{
  "arch": "gmlp",
  "model": "multi-label image tagger",
  "dataset": "aerial photos of the United States (SatlasPretrain)",
  "train_examples": 203450,
  "image_size": 24,
  "crop_scale_min": 0.7,
  "horizontal_flip": true,
  "rotation_deg": 10,
  "color_jitter": 0.2,
  "norm": "layernorm_no_bias",
  "mlp_ratio": 4,
  "layer_scale_init": 0.1,
  "patch_size": [2, 2],
  "layers": 16,
  "width": 512,
  "num_labels": 7,
  "mixing": "mixup",
  "residual_init": "scaled_by_depth",
  "optimizer": "soap",
  "beta2": 0.999,
  "lr": 0.002,
  "beta1": 0.95,
  "shampoo_beta": 0.999,
  "eps": 1e-08,
  "precondition_frequency": 16,
  "max_precond_dim": 1536,
  "one_sided": true,
  "adamw_lr_other_params": 0.00095,
  "l1_shrink": 0.03,
  "steps": 24100,
  "batch_size": 64,
  "epochs": 7.6,
  "lr_schedule": "cosine",
  "final_lr_fraction": 0.1,
  "warmup_steps": 1200,
  "weight_decay": 0.03,
  "adamw_weight_decay_other_params": 0.01
}
Rows from block 2 of a small multi-label image tagger, named by matrix and row number. Rows with one number belong to one neuron. Each number is 128 + 24 x the weight over its row's rms, rounded and kept within 0 to 255. All counts start at 0. After the name is the row's rms in percent of the matrix's.
After each neuron's rows are labels from the 100 images, of 14976, where the neuron reaches its largest size: "patch colour" is the nearest of a few named colours to the mean colour under the peak. Only what is clearly more common there than usual is listed. The data: aerial photos of the United States (SatlasPretrain). In brackets: how many of the 100, against the usual share in percent.
# u: gMLP up (value half) (model.blocks.2.mixer.u.weight, 1024x512), inputs 399-455
# v: gMLP up (gate half) (model.blocks.2.mixer.v.weight, 1024x512), inputs 399-455
# out: gMLP down (model.blocks.2.mixer.out.weight, 512x1024, transposed), outputs 399-455

u.761 140 [127 128 126 129 128  93 131 128 169 128 136 124 126  49 128 113 129 128 133 144 129 130 128 154 126 127 143 110 129 122 151 181 125 127 127 128 125 128 118 133  95 129 171 113 130 111 129 126 100 128 126 126 128 128 119 126 133]
v.761 141 [136 132 128 127 118 129 128 133 123 132 123 116 129 128 128 138 130 103 121 129 127 128 139 153  86 100 122 144 119 138 123 120 124 119 124 128 134 131 152 123 126 124 136 125 130 137 127 133 165 124 128 131 128  94 145 138 116]
out.761 104 [127 128 128 116 140 196 123 137 105 128 128 128 131 124 131 120 128 128 123 129 127 114 125 127 165 128 130 118 255 130 118 103 123 129 127 128 128 134 128 126 123 126  78 127 137 123 136 159 123 131 129 149 127 132 128 128 127]
patch colour: black (25 vs 1.4)

u.407 026 [136 135  91 127 131 128 132 128 130 131 123  70 127 168 121 147 125 123 104 110 146  99 148  66 102 133 118 127 122 124 118 127 129 132 133 128 128  90 128 125 126 128 146 128 128 127 128 157 128 104  85 136 128 117 118 135 135]
v.407 076 [125 123 130 123 158 116 136 125 135 135 128 122 104 146 127 132 160 157 129 120 240 140 105 113 131 131 116 130 157  47 139 192 136 138 128 123 128 128 129 143 122 152 109 124 138 132 133 130  97 119 130 129 129 221 104 116 125]
out.407 035 [128 135 128 137  65 122 128 121 128 128 120 129 128 128 131 140 128 130 128 128 129 128 139 124 126 128 128 128 137 128 126 128 130 128 128 129 128 129 128 128 125 128 130 128 128 121 128 128 132 121 125 131 128 128 131 128 128]
patch colour: black (31 vs 1.4)

u.576 022 [144 132 130 129 116 137 119 146 131 135 125 105 141 101 140 136 147 115 128 125 125 131 135 192 131 132 124 166 101 142 110 130 163 117 122 128 122 125 136 145 122 134 123 128 113 160  85 135 123 151  76 129 152 131   0 129 105]
v.576 068 [125 127 131 122 141 110 136 110 155 158 124 133 117 135 127 177 135 149 124 129 209 139 107  99 131 130 108 133 153 110 128 130 118 141 127 126 143 126 135 128 111 160 118 121 121 196 134 126 136 114 152 129 122 222 122 121 131]
out.576 062 [126 135 130 130 132 122 126 129 128 128 135 126 128 128 126 128 124 128 136 128 130 132 132 117 141 128 124 135 144 123 134 128 129 128 128 128 128 133 128 127 133 128 129 127 126 126 127 128 129 126 122 135 128 130 136 128 128]
patch colour: pink (43 vs 4.5)

u.565 204 [133 132 128 126 113 131 128 133 120 128 127 126 126 131 130 132 127 130 127 255 135 128 128 121 134 132 125 139 122 128 127 129 131 114 130 129 133 128 127 131 129 130 112 134 130 141 127 135 129 133 133 137 132 126 130 128 123]
v.565 128 [253 120 130 136 128 139 126 137 120 128 131  98 128 139 138 127 113 205 124  99 129 121 129 139 114 128 124 137 145 110 120 129 132 129 132 120 125 111 131 121 135 127 131 133 148 144 128 101 112 128 125 144 145  96 129 142 121]
out.565 147 [129 130 127 128 120 130 128 129 126 128 124 128 128 128 127 122 129 129 125 130 132 133 133 142 134 128 127 126 128 124 126 130 127 127 127 128 128 132 125 131 124 127 134 124 132 126 128 128 116 131 132 126 128 130 128 128 129]
patch colour: grey (85 vs 54.8)

u.414 070 [106 110 131 128 123 141 152 153 134 129 153 129 141 122 127  89 145 119 156 134 123 145 114 171 189 139 155 148 105  71 135 126 151 129 124 123 129 117 140 125 112 132  98 126 125 120 122 119 130 130 136 130 130 133 127 105 115]
v.414 073 [123 132 136 121 159 105 136 106 146 130 133 125 113 137 122 136 157 158 122 126 228 130  95  96 123 141 112 142 140  35 123 120 126 161 132 123 141 129 137 151 116 168 117 116 122 141 129 122 140 102 142 127 123 255 126 120 126]
out.414 055 [123 151 122 168  89  73 134 130 128 129 132 128 128 131 103 122 142 131 116 127 146 134 141 126 149 132 120 139 165 136 143 133 149 128 128 125 128 164 130 133 136 129 132 133 131 152 121 126 136 118 125 139 103 145 127 127 134]
patch colour: brown (61 vs 36.7); black (39 vs 1.4)

u.179 040 [115 118 141 138 110 146 146 150 143 131 134 130 148 127 137 128 163  72 143 142 108 141 112 165 156 135 138 158  90 149 121 130 152 124 122 125 121 113 135 141  84 132 111 128  27 169 115 128 127 149 157 133 139 108 126 132  87]
v.179 079 [124 128 135 118 166 104 123 117 141 134 132 125 109 132 128 137 154 157 126 121 225 134  89 104 133 140 113 135 150  29 128 133 129 141 130 121 129 128 132 166 116 158 114 117 124 136 131 127 122 120 136 128 128 255 118 114 133]
out.179 041 [124 150 132 159  30 115 126 132 127 126 143 123 127 131 117 132 115 130 121 128 127 134 148 124 158 132 113 124 236 123 141 128 138 128 128 127 128 154 129 127 126 128 126 129 133  94 126 127 139 120 104 136 128 134 139 128 129]
patch colour: pink (28 vs 4.5)

u.409 035 [116 117 128 128 110 112 125 140 130 128 132 118 134 130 128 110 131 128 129 121 121 127 123 146 152 127 128 131 106 128 127 125 141 125 123 129 146 114 140   0 129 129 120 128 131 138 125 130 124 131  99   5 135 124 136 129 115]
v.409 052 [118 124 133 126 152 111 137 105 139 130 138 128 124 133 127 140 142 133 124 127 181 137  90 116 119 145 114 138 141   0 121 111 122 152 130 124 130 124 141 124 110 145 127 113 118 150 128 119 142 116 149 127 116 246 123 123   0]
out.409 173 [128 132 128 128 126 127 128 128 128 128 126 128 128 128 128 128 127 129 128 129 128 128 130 129 129 128 128 128 131 126 128 128 129 128 128 128 128 177 128 128 126 128 128 128 127 128 127 128 132 125 128 130 128 128 128 128 129]
patch colour: pink (30 vs 4.5); black (28 vs 1.4)

u.742 056 [117 115 123 130 117  83 115 123 111 126 123 128 127 110 120 166 120 149 157 125 116 141 122 144 153 120 128 118 134 123 128 129   8 126 124 129 151 129 128 133 130 139 125 130 128 124 129 116 161 134 138 129 130 129 195 120 126]
v.742 068 [125 127 131 121 146 112 139 112 150 143 127 131 110 134 128 162 150 120 125 130 185 142  95 100 126 132 116 138 147 100 124 122 126 146 130 123 137 128 136 136 116 154 120 117 123 156 130 171 144 119 155 128 124 254 124 123 133]
out.742 032 [128 140 119 148 115 137 127 112 123 128 141 133 135 128 128 125 128 129  56 124 166 128 127 144 143 170 134 121 116 126 143 128 127 128 128 166 128 128  89 130 129 129 128 128 131 152 132 129 142 140 146 132 128 122 106 128 129]
patch colour: grey (84 vs 54.8)

u.106 059 [129 184 132 128 132 127 128 127 129 118 129 134 100 128 136 131 127 128 126 130 224 125 128 128 127 128 128 129 125 128 128 127 230 130 129 129 108 128 128 128 132 128 128 128 128 128 128 128 129 128 131 128 128 128 127 128 128]
v.106 070 [121 140 130 127 135 115 128 113 128 155 125 134 128 136 128 117 132 127  97 132 152 127 115 134 119 129 116 127 136 133 126 125  98 134 123 126 138 124 153 124  98 129 124 117 124 214 135 163 163 117 167 122 103 139 123 125 124]
out.106 051 [113 128 128 103 131 136 128 127 131 130 115 124 128 128 128 128 128 127 129 128 102 122 120  82 126 128 128 129 123 112 125 130 154 128 128 127 128 131 128 128 181 128 101 128 132 119 156 130 115 146 127 126 128 187 132 128 128]
patch colour: brown (70 vs 36.7)

u.531 359 [129 131 128 128 124 128 128 131 128 132 128 127 122 126 131 127 127 129 126 129 128 128 126 128 136 129 126 120 129 128 128 127 149 127 127 128 128 124 127 122 128 129 128 130 129 128 128 126 128 129 121 127 139 130 127 131 123]
v.531 360 [126 133 127 136 142 109 131 130 130 131 129 129 119 128 126 126 132 125 131 128 183 128 128 116 119 133 131 128 126 128 126 133 125 129 130 125 121 133 128 131 128 127 132 130 128 128 130 130 129 118 128 140 124 116 137 121 123]
out.531 189 [126 119 127 119 129 117 130 124 125 126 113 114 120 128 116 123 127 132 117 128 127 130 139 161  77 123 128 130 130 133  90 129 126 128 128 127 129 128 128 130 128 127 130 115 125 124 129 122 110 134 130 124 128 129 123 128 128]
patch colour: grey (90 vs 54.8)

u.162 227 [126 128 125 129 132 130 135 130 127 127 126 129 128 137 128 115 124 137 128 116   0 152 137 123 119 126 133 133 129 128 135 123 126 125 124 120 124 125 125 128 125 127 124 128 128 132 127 132 112 114 132 128 126 126 129 131 129]
v.162 325 [131 128 127 129 134 126 130 126 142 132 137 127 152 127 128 131 118 128 136 111 120 122 123 126 133 133 133 126 129 128 125 143 121 133 137 127 128 130 133 142 116 127 126 126 128 126 125 121 137 130 140 123 127 129 126 124 130]
out.162 200 [127 133 126 129 119 127 128 121 128 129 115 122 131 126 119 123 128 128 114 128 126 136 129 222 140 128 128 137 123 120  27 127 132 128 130 128 129 127 128 129 133 128 129 126 128 128 129 128 117 134 129 127 128 127 132 128 126]
patch colour: grey (88 vs 54.8)

u.236 244 [138 126 126 126 136 139 123 137 131 129 129 127 128 134 129 139 136 111 132  96 112 129 128 131 255 126 129 126 113 145 124 141 146 132 128 127 141 129 129 125 137 124 127 133 137 125 128 132 129 125 120 125 131 130 134 129 126]
v.236 218 [132 127 140 133 124 134 162 145 123 141 128 121 142 133 134 145 135 116 125 149 126 122 151 149 129 133 135 145 112  94 128 132 134 128 128  93 137 116 135 127 130 117 141 130 146 115 123 140 114 125 127 130 146 133 128 136 105]
out.236 256 [129 121 127 133 131 114 128 126 131 126 127 125 128 125 138 125 138 129 132 135 119 134 126 130  41 131 124 115 134 124 255 131 118 129 129 128 126 152 128 128 137 128 136 129 120 123 129 129 139 104 124 133 128 127 133 127 130]
patch colour: pink (32 vs 4.5)

u.233 185 [137 140 129 126 127 129 125 124 110 128 121 132 128 120 125 111 130 134 132 128 118 127 130 109 119 126 119 128 131 131 132 125 126 125 136 137 124 131 128 128 127 127 129 129 126 128 123 131 131 126 134 125 127 129 128 129 127]
v.233 132 [110 117 116 130 114 110 127 124 126 133 142 162 118 124 129 135 110 135 128 132 207 142 114 124 133 132 137 119 161  97 127 121 131 127 108 129 132 129 126  99 138 136 115 124 125 142 128 108 125 129 159 125 102 138 125 127 126]
out.233 139 [130 127 130 122 189 114 128 127 128 128 139 131 126 127 135 133 125 127 130 125 117 128 126 126 131 133 128 112 123 127 255 127 130 128 128 129 128 128 128 128 127 129 126 127 133 134 132 129 127 134 125 133 132 127 122 128 128]
patch colour: black (25 vs 1.4)

u.725 047 [ 84 130 146 129 178 142 130 126 144 131 130 144 135 107 131  78 141 127 107 130 114 138 130 166 145 128 120 134 127 137 127 174 129 141 128 122 128 128 140 118 118 137 130 124 105   0 123 127 141 146 130 157 109 130 100 137 130]
v.725 066 [128 129 131 121 136 115 138 122 144 131 123 133 108 133 129 160 147 146 125 121 219 131 100 101 132 128 104 137 156 127 129 129 127 140 136 124 130 128 135 143 118 169 114 122 122 146 135 148 136 116 146 129 129 255 121 118 135]
out.725 048 [159 126 126 155 100  97 139 128 131 128 134 139 128 126 103 123 132 128 125 122 129 107 136 109 128  86 115 133 141 121 142 127 133 128 128 127 128 134 119 135 166 132 201 123 114 133 132 118 131 145 119 136 116 127 125 132 128]
patch colour: brown (90 vs 36.7)

u.4 243 [129 128 128 131 138 131 137 130 128 126 128 128 129 138 125 103 123 129 126   0 130 128 140 129  94 128 134 132 134 127 127 128 102 137 129 125 114 131 130 128 122 125 134 120 130 131 127 134 128 128 149 128 128 123 129 132 153]
v.4 352 [122 127 133 128 152 125 127 123 131 130 130 126 129 121 130 115 125 132 128   0 125 135 116 141 136 128 130 126 128 117 125 123 128 128 122 129 125 128 127 124 128 129 131 126 124 119 128 122 131 139 127 126 127 134 128 126 131]
out.4 341 [122 125 134 129 158 120 128 120 128 128 127 126 125 128 123 128 123 130 133 128 126 126 130 125 163 126 125 134 124 116 155 135 116 129 128 128 130 131 128 128 125 128 120 128 118 129 125 124 132 120 124 129 128 129 132 127 128]
patch colour: grey (83 vs 54.8)

u.450 156 [120 130 101 127 118 127 129 134 130 128 128 128 130 123 129 113 124 126 125 128 128 135 120 118 135 145 127 120 132 128 133 129 150 125 122 120 129 126 128 121 127 130 121 128 128 134 128 131 127 131 139 125 124 133 139 130 127]
v.450 081 [120 125 135 127 168 123 141 117 146 128 156 143 123 110 132 130 130 149 132 129 157 145  86 111 126 151 126 135 135 126 123 126 130 142 121 121 128 121 136 125 113 165 108 112 120 137 131 113 137 132 152 117  84 183 128 121 140]
out.450 089 [130 128 128 118 128 112 128 109 119 126 124 128 127 128  88 113 124 120 122 109 124 156 148 255 129 127 148 114 179 134 120 124 140 126 129 124 131 130 136 130 126 128 129 121 141 126 133 129 108 153 118 124 128 125 115 127 132]
patch colour: grey (84 vs 54.8)