{"arch": "gmlp", "model": "multi-label image tagger", "dataset": "aerial photos of the United States (SatlasPretrain)", "train_examples": 203450, "image_size": 24, "crop_scale_min": 0.7, "horizontal_flip": true, "rotation_deg": 10, "color_jitter": 0.2, "norm": "layernorm_no_bias", "mlp_ratio": 4, "layer_scale_init": 0.1, "patch_size": [2, 2], "layers": 16, "width": 512, "num_labels": 7, "mixing": "mixup", "residual_init": "scaled_by_depth", "optimizer": "soap", "beta2": 0.999, "lr": 0.002, "beta1": 0.95, "shampoo_beta": 0.999, "eps": 1e-08, "precondition_frequency": 16, "max_precond_dim": 1536, "one_sided": true, "adamw_lr_other_params": 0.00095, "l1_shrink": 0.03, "steps": 24100, "batch_size": 64, "epochs": 7.6, "lr_schedule": "cosine", "final_lr_fraction": 0.1, "warmup_steps": 1200, "weight_decay": 0.03, "adamw_weight_decay_other_params": 0.01}
Rows from block 2 of a small multi-label image tagger, named by matrix and row number. Rows with one number belong to one neuron. Each number is 200 + 30 x the weight over its row's rms, rounded and kept within 0 to 999. All counts start at 0. After the name is the row's rms in percent of the matrix's.
After each neuron's rows are labels from the 100 images, of 14976, where the neuron reaches its largest size: "patch colour" is the nearest of a few named colours to the mean colour under the peak; "peak on" is the class under the peak. Only what is clearly more common there than usual is listed. The data: aerial photos of the United States (SatlasPretrain).
# u: gMLP up (value half) (model.blocks.2.mixer.u.weight, 1024x512), inputs 342-398
# v: gMLP up (gate half) (model.blocks.2.mixer.v.weight, 1024x512), inputs 342-398
# out: gMLP down (model.blocks.2.mixer.out.weight, 512x1024, transposed), outputs 342-398

u.580,054,205,162,189,334,201,202,209,199,197,199,198,202,202,200,196,198,204,197,197,231,205,200,217,203,202,200,199,195,250,184,164,202,195,176,203,225,201,206,198,197,203,198,182,194,276,197,203,200,217,201,202,198,196,199,194,199,197
v.580,069,200,171,210,223,177,200,204,119,210,146,204,223,212,190,204,224,280,189,193,209,153,212,246,183,176,214,200,186,241,247,209,196,217,212,192,189,153,202,210,237,233,211,205,174,187,186,200,201,181,159,221,217,206,221,106,237,151
out.580,066,199,226,200,212,200,200,191,206,192,198,221,200,200,200,201,206,203,138,165,200,196,200,200,201,200,200,167,200,200,201,173,204,210,199,202,200,207,200,200,214,200,226,200,203,230,204,200,218,200,206,200,200,200,195,196,200,200
patch colour: black
peak on: crop field

u.570,095,191,199,169,188,165,162,199,195,221,231,176,245,200,132,161,167,200,189,157,234,237,210,151,244,204,211,229,137,199,220,237,226,206,160,135,187,183,226,279,172,202,187,116,135,196,185,194,224,277,198,218,192,172,180,213,181,199
v.570,181,199,251,200,200,192,188,203,204,216,202,214,208,195,189,205,221,191,199,195,218,198,204,246,198,195,258,205,203,207,243,199,198,203,202,185,201,195,200,217,204,205,200,199,189,177,193,200,203,195,207,198,224,213,196,197,208,196
out.570,055,213,184,200,168,193,171,200,240,169,200,140,204,226,191,202,216,223,146,196,204,211,201,203,167,200,213,195,204,127,269,190,184,218,194,180,196,281,216,182,270,205,202,206,201,199,162,197,190,235,230,194,203,202,209,204,188,204
patch colour: pink; white
peak on: building

u.609,077,188,206,180,219,146,188,196,228,280,189,237,193,205,187,198,201,205,203,190,221,185,215,190,239,186,214,187,196,140,177,221,208,248,180,145,228,226,197,256,195,222,210,188,190,211,249,198,206,183,239,173,268,232,188,185,220,239
v.609,280,201,201,201,192,205,196,199,203,176,207,192,198,200,204,200,199,208,216,201,194,199,202,188,233,205,200,198,206,204,197,187,208,196,196,201,216,167,201,193,196,184,198,195,208,199,201,199,187,191,199,196,207,201,199,207,200,209
out.609,035,197,190,200,284,201,215,167,199,186,199,268,212,200,200,200,200,199,276,200,204,192,207,200,208,198,218,254,195,248,251,199,203,202,201,218,201,273,199,201,212,198,199,196,209,197,184,209,199,168,198,199,236,202,186,201,200,201
patch colour: brown
peak on: crop field

u.642,404,200,139,200,149,200,201,198,228,218,196,206,197,198,195,200,184,206,210,201,200,203,200,199,200,207,202,200,203,209,208,193,202,203,192,200,208,199,199,197,200,202,198,200,201,194,200,206,194,203,202,199,201,203,203,193,200,197
v.642,164,207,307,185,164,206,210,195,190,219,222,198,198,193,166,189,162,107,207,204,204,185,174,201,200,225,210,196,194,272,199,197,190,200,222,200,196,193,200,193,209,206,201,207,197,197,207,201,210,191,218,197,193,199,215,249,184,204
out.642,272,200,192,202,201,200,203,188,197,190,200,204,199,197,202,199,200,199,192,196,199,201,199,201,199,207,199,187,200,202,201,201,200,200,195,196,203,205,200,199,198,198,202,201,198,184,201,200,198,209,193,200,191,196,209,202,197,199
patch colour: green
peak on: crop field

u.37,070,189,206,199,203,195,199,181,220,204,211,223,201,200,206,201,198,205,200,198,206,162,197,200,213,216,201,200,183,144,209,205,214,182,155,200,198,247,193,224,198,176,210,403,210,230,204,201,199,177,205,215,215,208,199,205,207,197
v.37,315,199,200,201,192,204,197,197,202,178,206,192,198,199,202,200,199,206,214,201,195,199,201,188,230,203,199,198,205,203,198,189,208,196,196,201,215,174,200,193,197,184,198,195,207,200,198,199,187,192,199,196,206,201,199,207,199,208
out.37,046,258,203,201,233,205,199,198,197,189,201,134,201,200,200,200,192,215,217,200,201,188,197,200,203,200,206,208,201,201,217,200,204,212,204,245,200,188,200,200,215,187,194,198,198,146,194,206,203,198,201,201,205,202,194,201,203,203
patch colour: brown
peak on: crop field

u.746,112,200,183,199,193,197,197,177,185,121,198,199,202,208,197,196,204,205,228,200,204,200,200,198,214,196,203,201,200,283,169,202,191,216,204,194,198,220,208,210,200,209,194,191,191,164,198,200,202,211,202,206,203,195,196,193,198,186
v.746,072,201,222,200,170,189,199,254,189,287,195,204,210,163,193,216,213,457,212,220,213,195,169,214,213,197,200,199,218,291,216,197,201,217,183,200,209,235,211,211,207,204,204,178,195,276,210,204,217,205,280,63,196,200,190,181,192,192
out.746,166,209,222,201,192,201,203,200,200,204,201,210,197,203,202,206,203,220,179,203,202,197,199,200,205,198,200,196,202,199,189,202,199,195,193,198,201,199,198,201,195,200,197,199,205,195,200,198,200,71,193,200,200,197,199,205,200,204
patch colour: brown
peak on: crop field

u.469,324,207,142,199,167,199,202,187,201,195,194,204,196,200,192,196,177,209,217,198,201,195,203,132,206,197,203,197,203,223,211,194,199,206,193,201,200,208,200,201,199,202,196,193,202,187,197,212,197,208,200,201,199,200,204,192,197,199
v.469,119,195,226,195,210,201,215,262,220,200,213,198,200,190,119,199,207,198,218,225,217,183,166,260,210,183,200,189,206,202,117,194,171,224,222,181,200,202,200,193,202,264,204,242,197,204,203,201,200,199,267,119,198,222,215,226,184,203
out.469,269,200,196,200,207,200,203,183,196,192,200,197,200,196,202,199,200,198,191,198,200,201,199,202,200,205,200,186,200,203,201,201,200,199,195,199,207,203,199,199,196,199,200,201,195,192,205,200,199,205,195,202,197,200,204,203,199,199
patch colour: green
peak on: crop field

u.479,050,215,183,243,208,235,219,172,195,162,188,200,182,200,202,223,204,204,234,231,176,187,170,269,130,213,213,193,248,159,213,152,201,230,203,293,192,241,138,174,215,198,202,256,240,203,211,210,188,121,153,219,209,215,190,193,261,225
v.479,069,197,171,209,315,174,200,197,97,211,146,207,223,248,198,203,240,302,177,191,207,123,209,221,190,181,212,208,193,266,201,210,195,213,208,204,192,171,199,215,247,215,213,217,182,132,168,200,200,172,206,213,234,214,221,90,233,134
out.479,046,201,183,200,202,198,202,199,201,189,199,212,198,192,201,199,195,220,234,197,200,202,205,196,197,200,194,220,200,211,202,200,200,200,201,202,200,212,199,200,191,200,199,200,203,137,197,199,198,132,219,200,197,201,201,202,199,200
patch colour: grey
peak on: building

u.666,055,200,211,203,196,200,187,195,204,206,186,194,240,199,177,196,162,196,198,199,206,205,164,220,207,163,208,209,199,281,163,202,202,203,196,200,200,190,181,216,200,213,199,197,185,201,199,200,210,225,206,202,206,198,200,215,198,211
v.666,062,200,197,206,241,186,200,206,138,228,138,205,211,199,185,217,229,247,186,197,206,157,203,259,133,198,211,191,182,243,348,214,202,184,209,188,177,145,232,201,200,260,208,202,156,204,186,200,201,188,148,260,207,200,210,142,226,148
out.666,027,213,152,200,168,200,199,244,218,190,200,201,200,200,200,202,203,216,136,141,200,200,200,195,189,200,201,200,211,116,247,200,200,219,199,212,196,222,201,196,203,222,215,200,204,200,187,199,215,197,216,214,202,200,199,201,200,200
patch colour: brown; black
peak on: crop field

u.638,061,171,199,206,199,202,209,201,160,201,133,203,239,255,201,200,199,197,201,151,153,205,200,199,194,134,204,201,180,212,199,201,194,200,147,213,194,279,180,188,200,202,200,200,79,199,200,200,200,235,258,200,200,198,208,200,191,205
v.638,076,197,175,207,316,174,200,197,122,220,138,208,218,238,192,199,240,294,177,184,209,132,214,224,191,178,215,216,194,248,200,201,198,204,206,201,193,179,200,217,253,203,209,211,173,125,166,201,199,175,175,217,229,207,212,85,233,141
out.638,033,200,118,200,165,200,200,201,206,200,200,196,201,200,200,201,201,208,210,201,204,200,202,200,200,200,200,200,200,164,200,199,205,213,200,200,200,211,201,200,219,200,201,200,202,200,198,200,200,254,200,200,200,200,198,198,205,200
patch colour: black
peak on: crop field

u.490,077,209,160,200,203,205,246,208,181,189,175,201,197,237,224,199,205,199,194,202,162,204,200,213,201,180,192,193,199,237,194,200,182,196,186,219,176,205,204,174,200,209,200,199,111,201,200,203,195,200,368,203,190,197,207,159,167,203
v.490,075,197,172,211,317,176,200,199,108,223,128,209,223,246,191,201,234,254,188,196,215,142,209,257,165,179,211,200,190,262,201,208,200,192,212,201,188,179,208,210,245,229,213,214,177,145,167,200,198,178,178,216,221,209,219,78,237,142
out.490,064,200,188,200,201,204,201,167,227,199,207,208,201,198,200,184,200,200,215,200,204,197,200,191,196,201,197,211,200,199,193,201,203,201,197,206,202,194,198,203,201,205,222,199,205,222,202,200,193,199,200,201,200,200,195,205,200,210
patch colour: black
peak on: crop field

u.29,067,200,257,260,192,203,199,199,201,204,154,186,201,197,196,200,140,200,204,199,199,200,172,228,202,184,200,204,196,300,167,201,200,200,199,200,199,198,191,202,200,205,199,322,188,200,199,220,206,211,204,201,200,165,186,200,200,207
v.29,065,200,194,206,264,192,201,200,163,223,124,206,208,230,176,200,213,298,175,197,202,177,200,272,142,187,211,186,189,241,346,210,203,191,203,192,177,143,234,203,200,249,201,198,160,200,189,201,190,197,114,250,209,200,215,136,226,169
out.29,036,213,105,200,190,201,200,222,209,200,202,181,205,200,200,200,209,211,163,172,203,200,199,200,201,200,200,197,206,162,226,200,200,219,192,212,200,206,202,200,205,219,223,200,200,213,184,200,199,188,208,202,215,210,199,200,200,200
patch colour: brown
peak on: crop field

u.254,058,194,236,189,104,173,147,126,189,221,221,192,235,263,167,181,186,214,200,143,226,235,201,158,205,202,215,190,159,206,182,221,216,206,178,198,206,80,210,268,216,227,192,141,184,207,176,189,212,231,200,302,202,191,181,0,207,182
v.254,073,200,184,210,288,183,200,197,129,215,129,209,212,246,188,200,220,298,174,192,203,170,211,236,154,192,215,199,197,238,250,211,201,189,202,199,171,168,224,207,225,242,210,206,165,202,178,201,197,188,162,219,217,204,218,99,234,163
out.254,026,200,190,200,186,191,192,201,211,200,200,132,200,227,191,200,200,224,62,200,203,213,202,234,182,200,218,196,201,121,271,193,179,215,195,171,186,294,215,181,201,197,203,203,201,193,153,200,195,217,209,194,201,204,228,220,189,200
patch colour: pink
peak on: building

u.558,256,202,87,198,156,196,201,193,205,202,197,205,193,185,198,199,157,205,220,202,205,206,200,189,199,196,201,197,200,223,316,194,195,205,190,198,200,205,190,201,199,205,199,201,204,188,199,205,200,204,204,198,203,198,211,192,199,189
v.558,134,200,208,200,166,198,200,211,211,220,212,198,206,190,190,175,202,187,224,218,215,199,161,186,192,216,200,204,195,193,79,196,199,203,222,200,195,199,197,202,208,194,202,240,225,195,202,250,198,191,223,201,200,196,251,249,198,202
out.558,304,202,393,196,211,200,203,191,197,200,200,197,200,195,201,200,203,197,190,201,201,200,199,201,200,205,198,189,200,202,200,203,197,197,194,201,203,201,199,199,196,199,197,201,197,198,202,200,198,177,193,201,198,204,200,204,199,199
patch colour: green
peak on: crop field

u.492,183,200,242,187,199,167,198,218,203,123,203,209,200,200,199,217,206,210,199,193,209,170,201,187,197,200,200,200,202,200,282,201,198,211,188,220,196,184,224,195,199,195,201,199,196,206,190,203,210,184,191,215,199,206,201,225,207,169
v.492,201,201,224,189,211,206,202,178,237,201,196,214,190,195,211,195,193,203,197,199,197,187,202,205,203,204,207,202,200,244,381,192,203,204,221,196,198,191,197,195,204,189,207,212,183,181,204,205,225,199,193,209,175,156,198,234,200,196
out.492,207,204,198,200,125,216,199,200,202,196,200,252,199,200,200,200,198,199,329,205,199,200,202,199,205,198,157,185,200,204,184,204,197,200,198,200,202,184,199,201,194,200,178,199,204,189,204,196,205,116,202,200,193,200,212,204,200,200
patch colour: grey
peak on: crop field

u.322,062,200,231,259,186,211,201,195,202,220,112,191,225,204,214,205,200,198,210,202,198,199,173,350,204,175,200,201,201,307,198,196,201,172,200,219,200,195,193,191,200,209,199,255,199,200,202,200,203,209,199,202,200,197,200,137,200,200
v.322,076,200,190,210,242,189,200,203,125,226,140,204,212,214,164,200,218,249,204,198,206,189,208,236,160,243,217,192,191,231,313,208,203,183,203,189,185,160,245,200,209,248,207,198,157,157,197,201,200,193,121,255,204,199,208,141,226,147
out.322,046,200,0,200,191,202,212,200,235,199,200,211,202,197,200,196,203,199,104,200,200,199,199,200,202,200,199,200,200,213,190,198,208,204,198,210,198,198,201,200,216,201,200,200,213,228,194,200,198,200,200,200,200,200,194,190,199,198
patch colour: brown
peak on: crop field

u.542,082,200,207,232,277,163,215,166,156,228,192,216,223,222,210,176,182,232,181,172,203,250,204,168,212,175,200,203,168,248,145,226,196,168,164,149,245,221,217,218,190,199,200,174,208,247,192,178,192,188,201,224,208,193,211,208,130,183
v.542,075,202,201,210,269,186,201,200,116,215,138,204,210,235,198,200,234,253,184,192,202,163,210,250,132,214,207,186,185,233,255,214,203,149,203,188,176,165,222,202,196,249,202,201,156,203,200,199,184,192,153,234,206,201,208,119,224,159
out.542,060,191,248,198,181,201,202,218,182,247,210,0,209,226,178,200,197,196,115,190,199,205,193,213,201,204,246,183,200,159,272,182,189,168,206,203,207,222,203,188,231,192,230,202,177,208,164,215,222,205,198,198,212,206,239,228,196,200
patch colour: brown
peak on: crop field

u.66,298,200,152,200,102,202,201,208,242,213,199,203,197,197,196,200,190,204,209,200,199,208,200,198,198,209,201,200,202,211,201,195,205,203,197,202,208,199,199,195,198,200,196,202,200,200,200,205,193,204,200,200,201,200,201,194,198,198
v.66,139,221,384,184,195,212,219,204,7,244,200,205,197,187,182,190,140,95,208,202,201,200,174,197,201,241,201,201,191,281,205,193,191,201,218,201,169,199,201,193,210,200,199,203,193,190,207,199,208,200,219,206,190,195,223,297,188,195
out.66,225,200,195,200,212,200,205,184,196,191,200,205,199,196,202,202,200,197,197,199,200,201,199,200,200,206,200,179,200,202,199,204,200,200,196,200,204,206,200,198,195,195,205,199,199,186,197,200,199,207,192,201,198,195,210,204,196,199
patch colour: green
peak on: crop field

u.224,162,201,199,203,204,200,199,0,164,1,192,200,195,216,195,201,202,201,228,201,201,173,203,218,204,195,202,200,204,203,227,198,181,207,203,202,199,200,230,201,201,209,199,200,186,152,210,200,204,212,198,206,198,198,198,200,200,201
v.224,184,194,201,200,188,201,228,226,208,248,205,197,196,191,206,200,200,174,199,204,206,197,186,218,205,198,199,201,204,204,175,199,199,240,198,194,199,188,201,200,197,219,202,196,199,245,207,196,203,212,231,166,210,215,201,230,195,209
out.224,237,201,257,201,199,200,202,200,200,205,200,200,200,200,200,202,200,200,189,204,200,199,197,202,204,199,200,200,201,199,201,199,201,201,199,200,200,196,200,200,203,200,193,199,196,198,198,201,201,184,203,200,200,200,195,199,201,201
patch colour: brown
peak on: crop field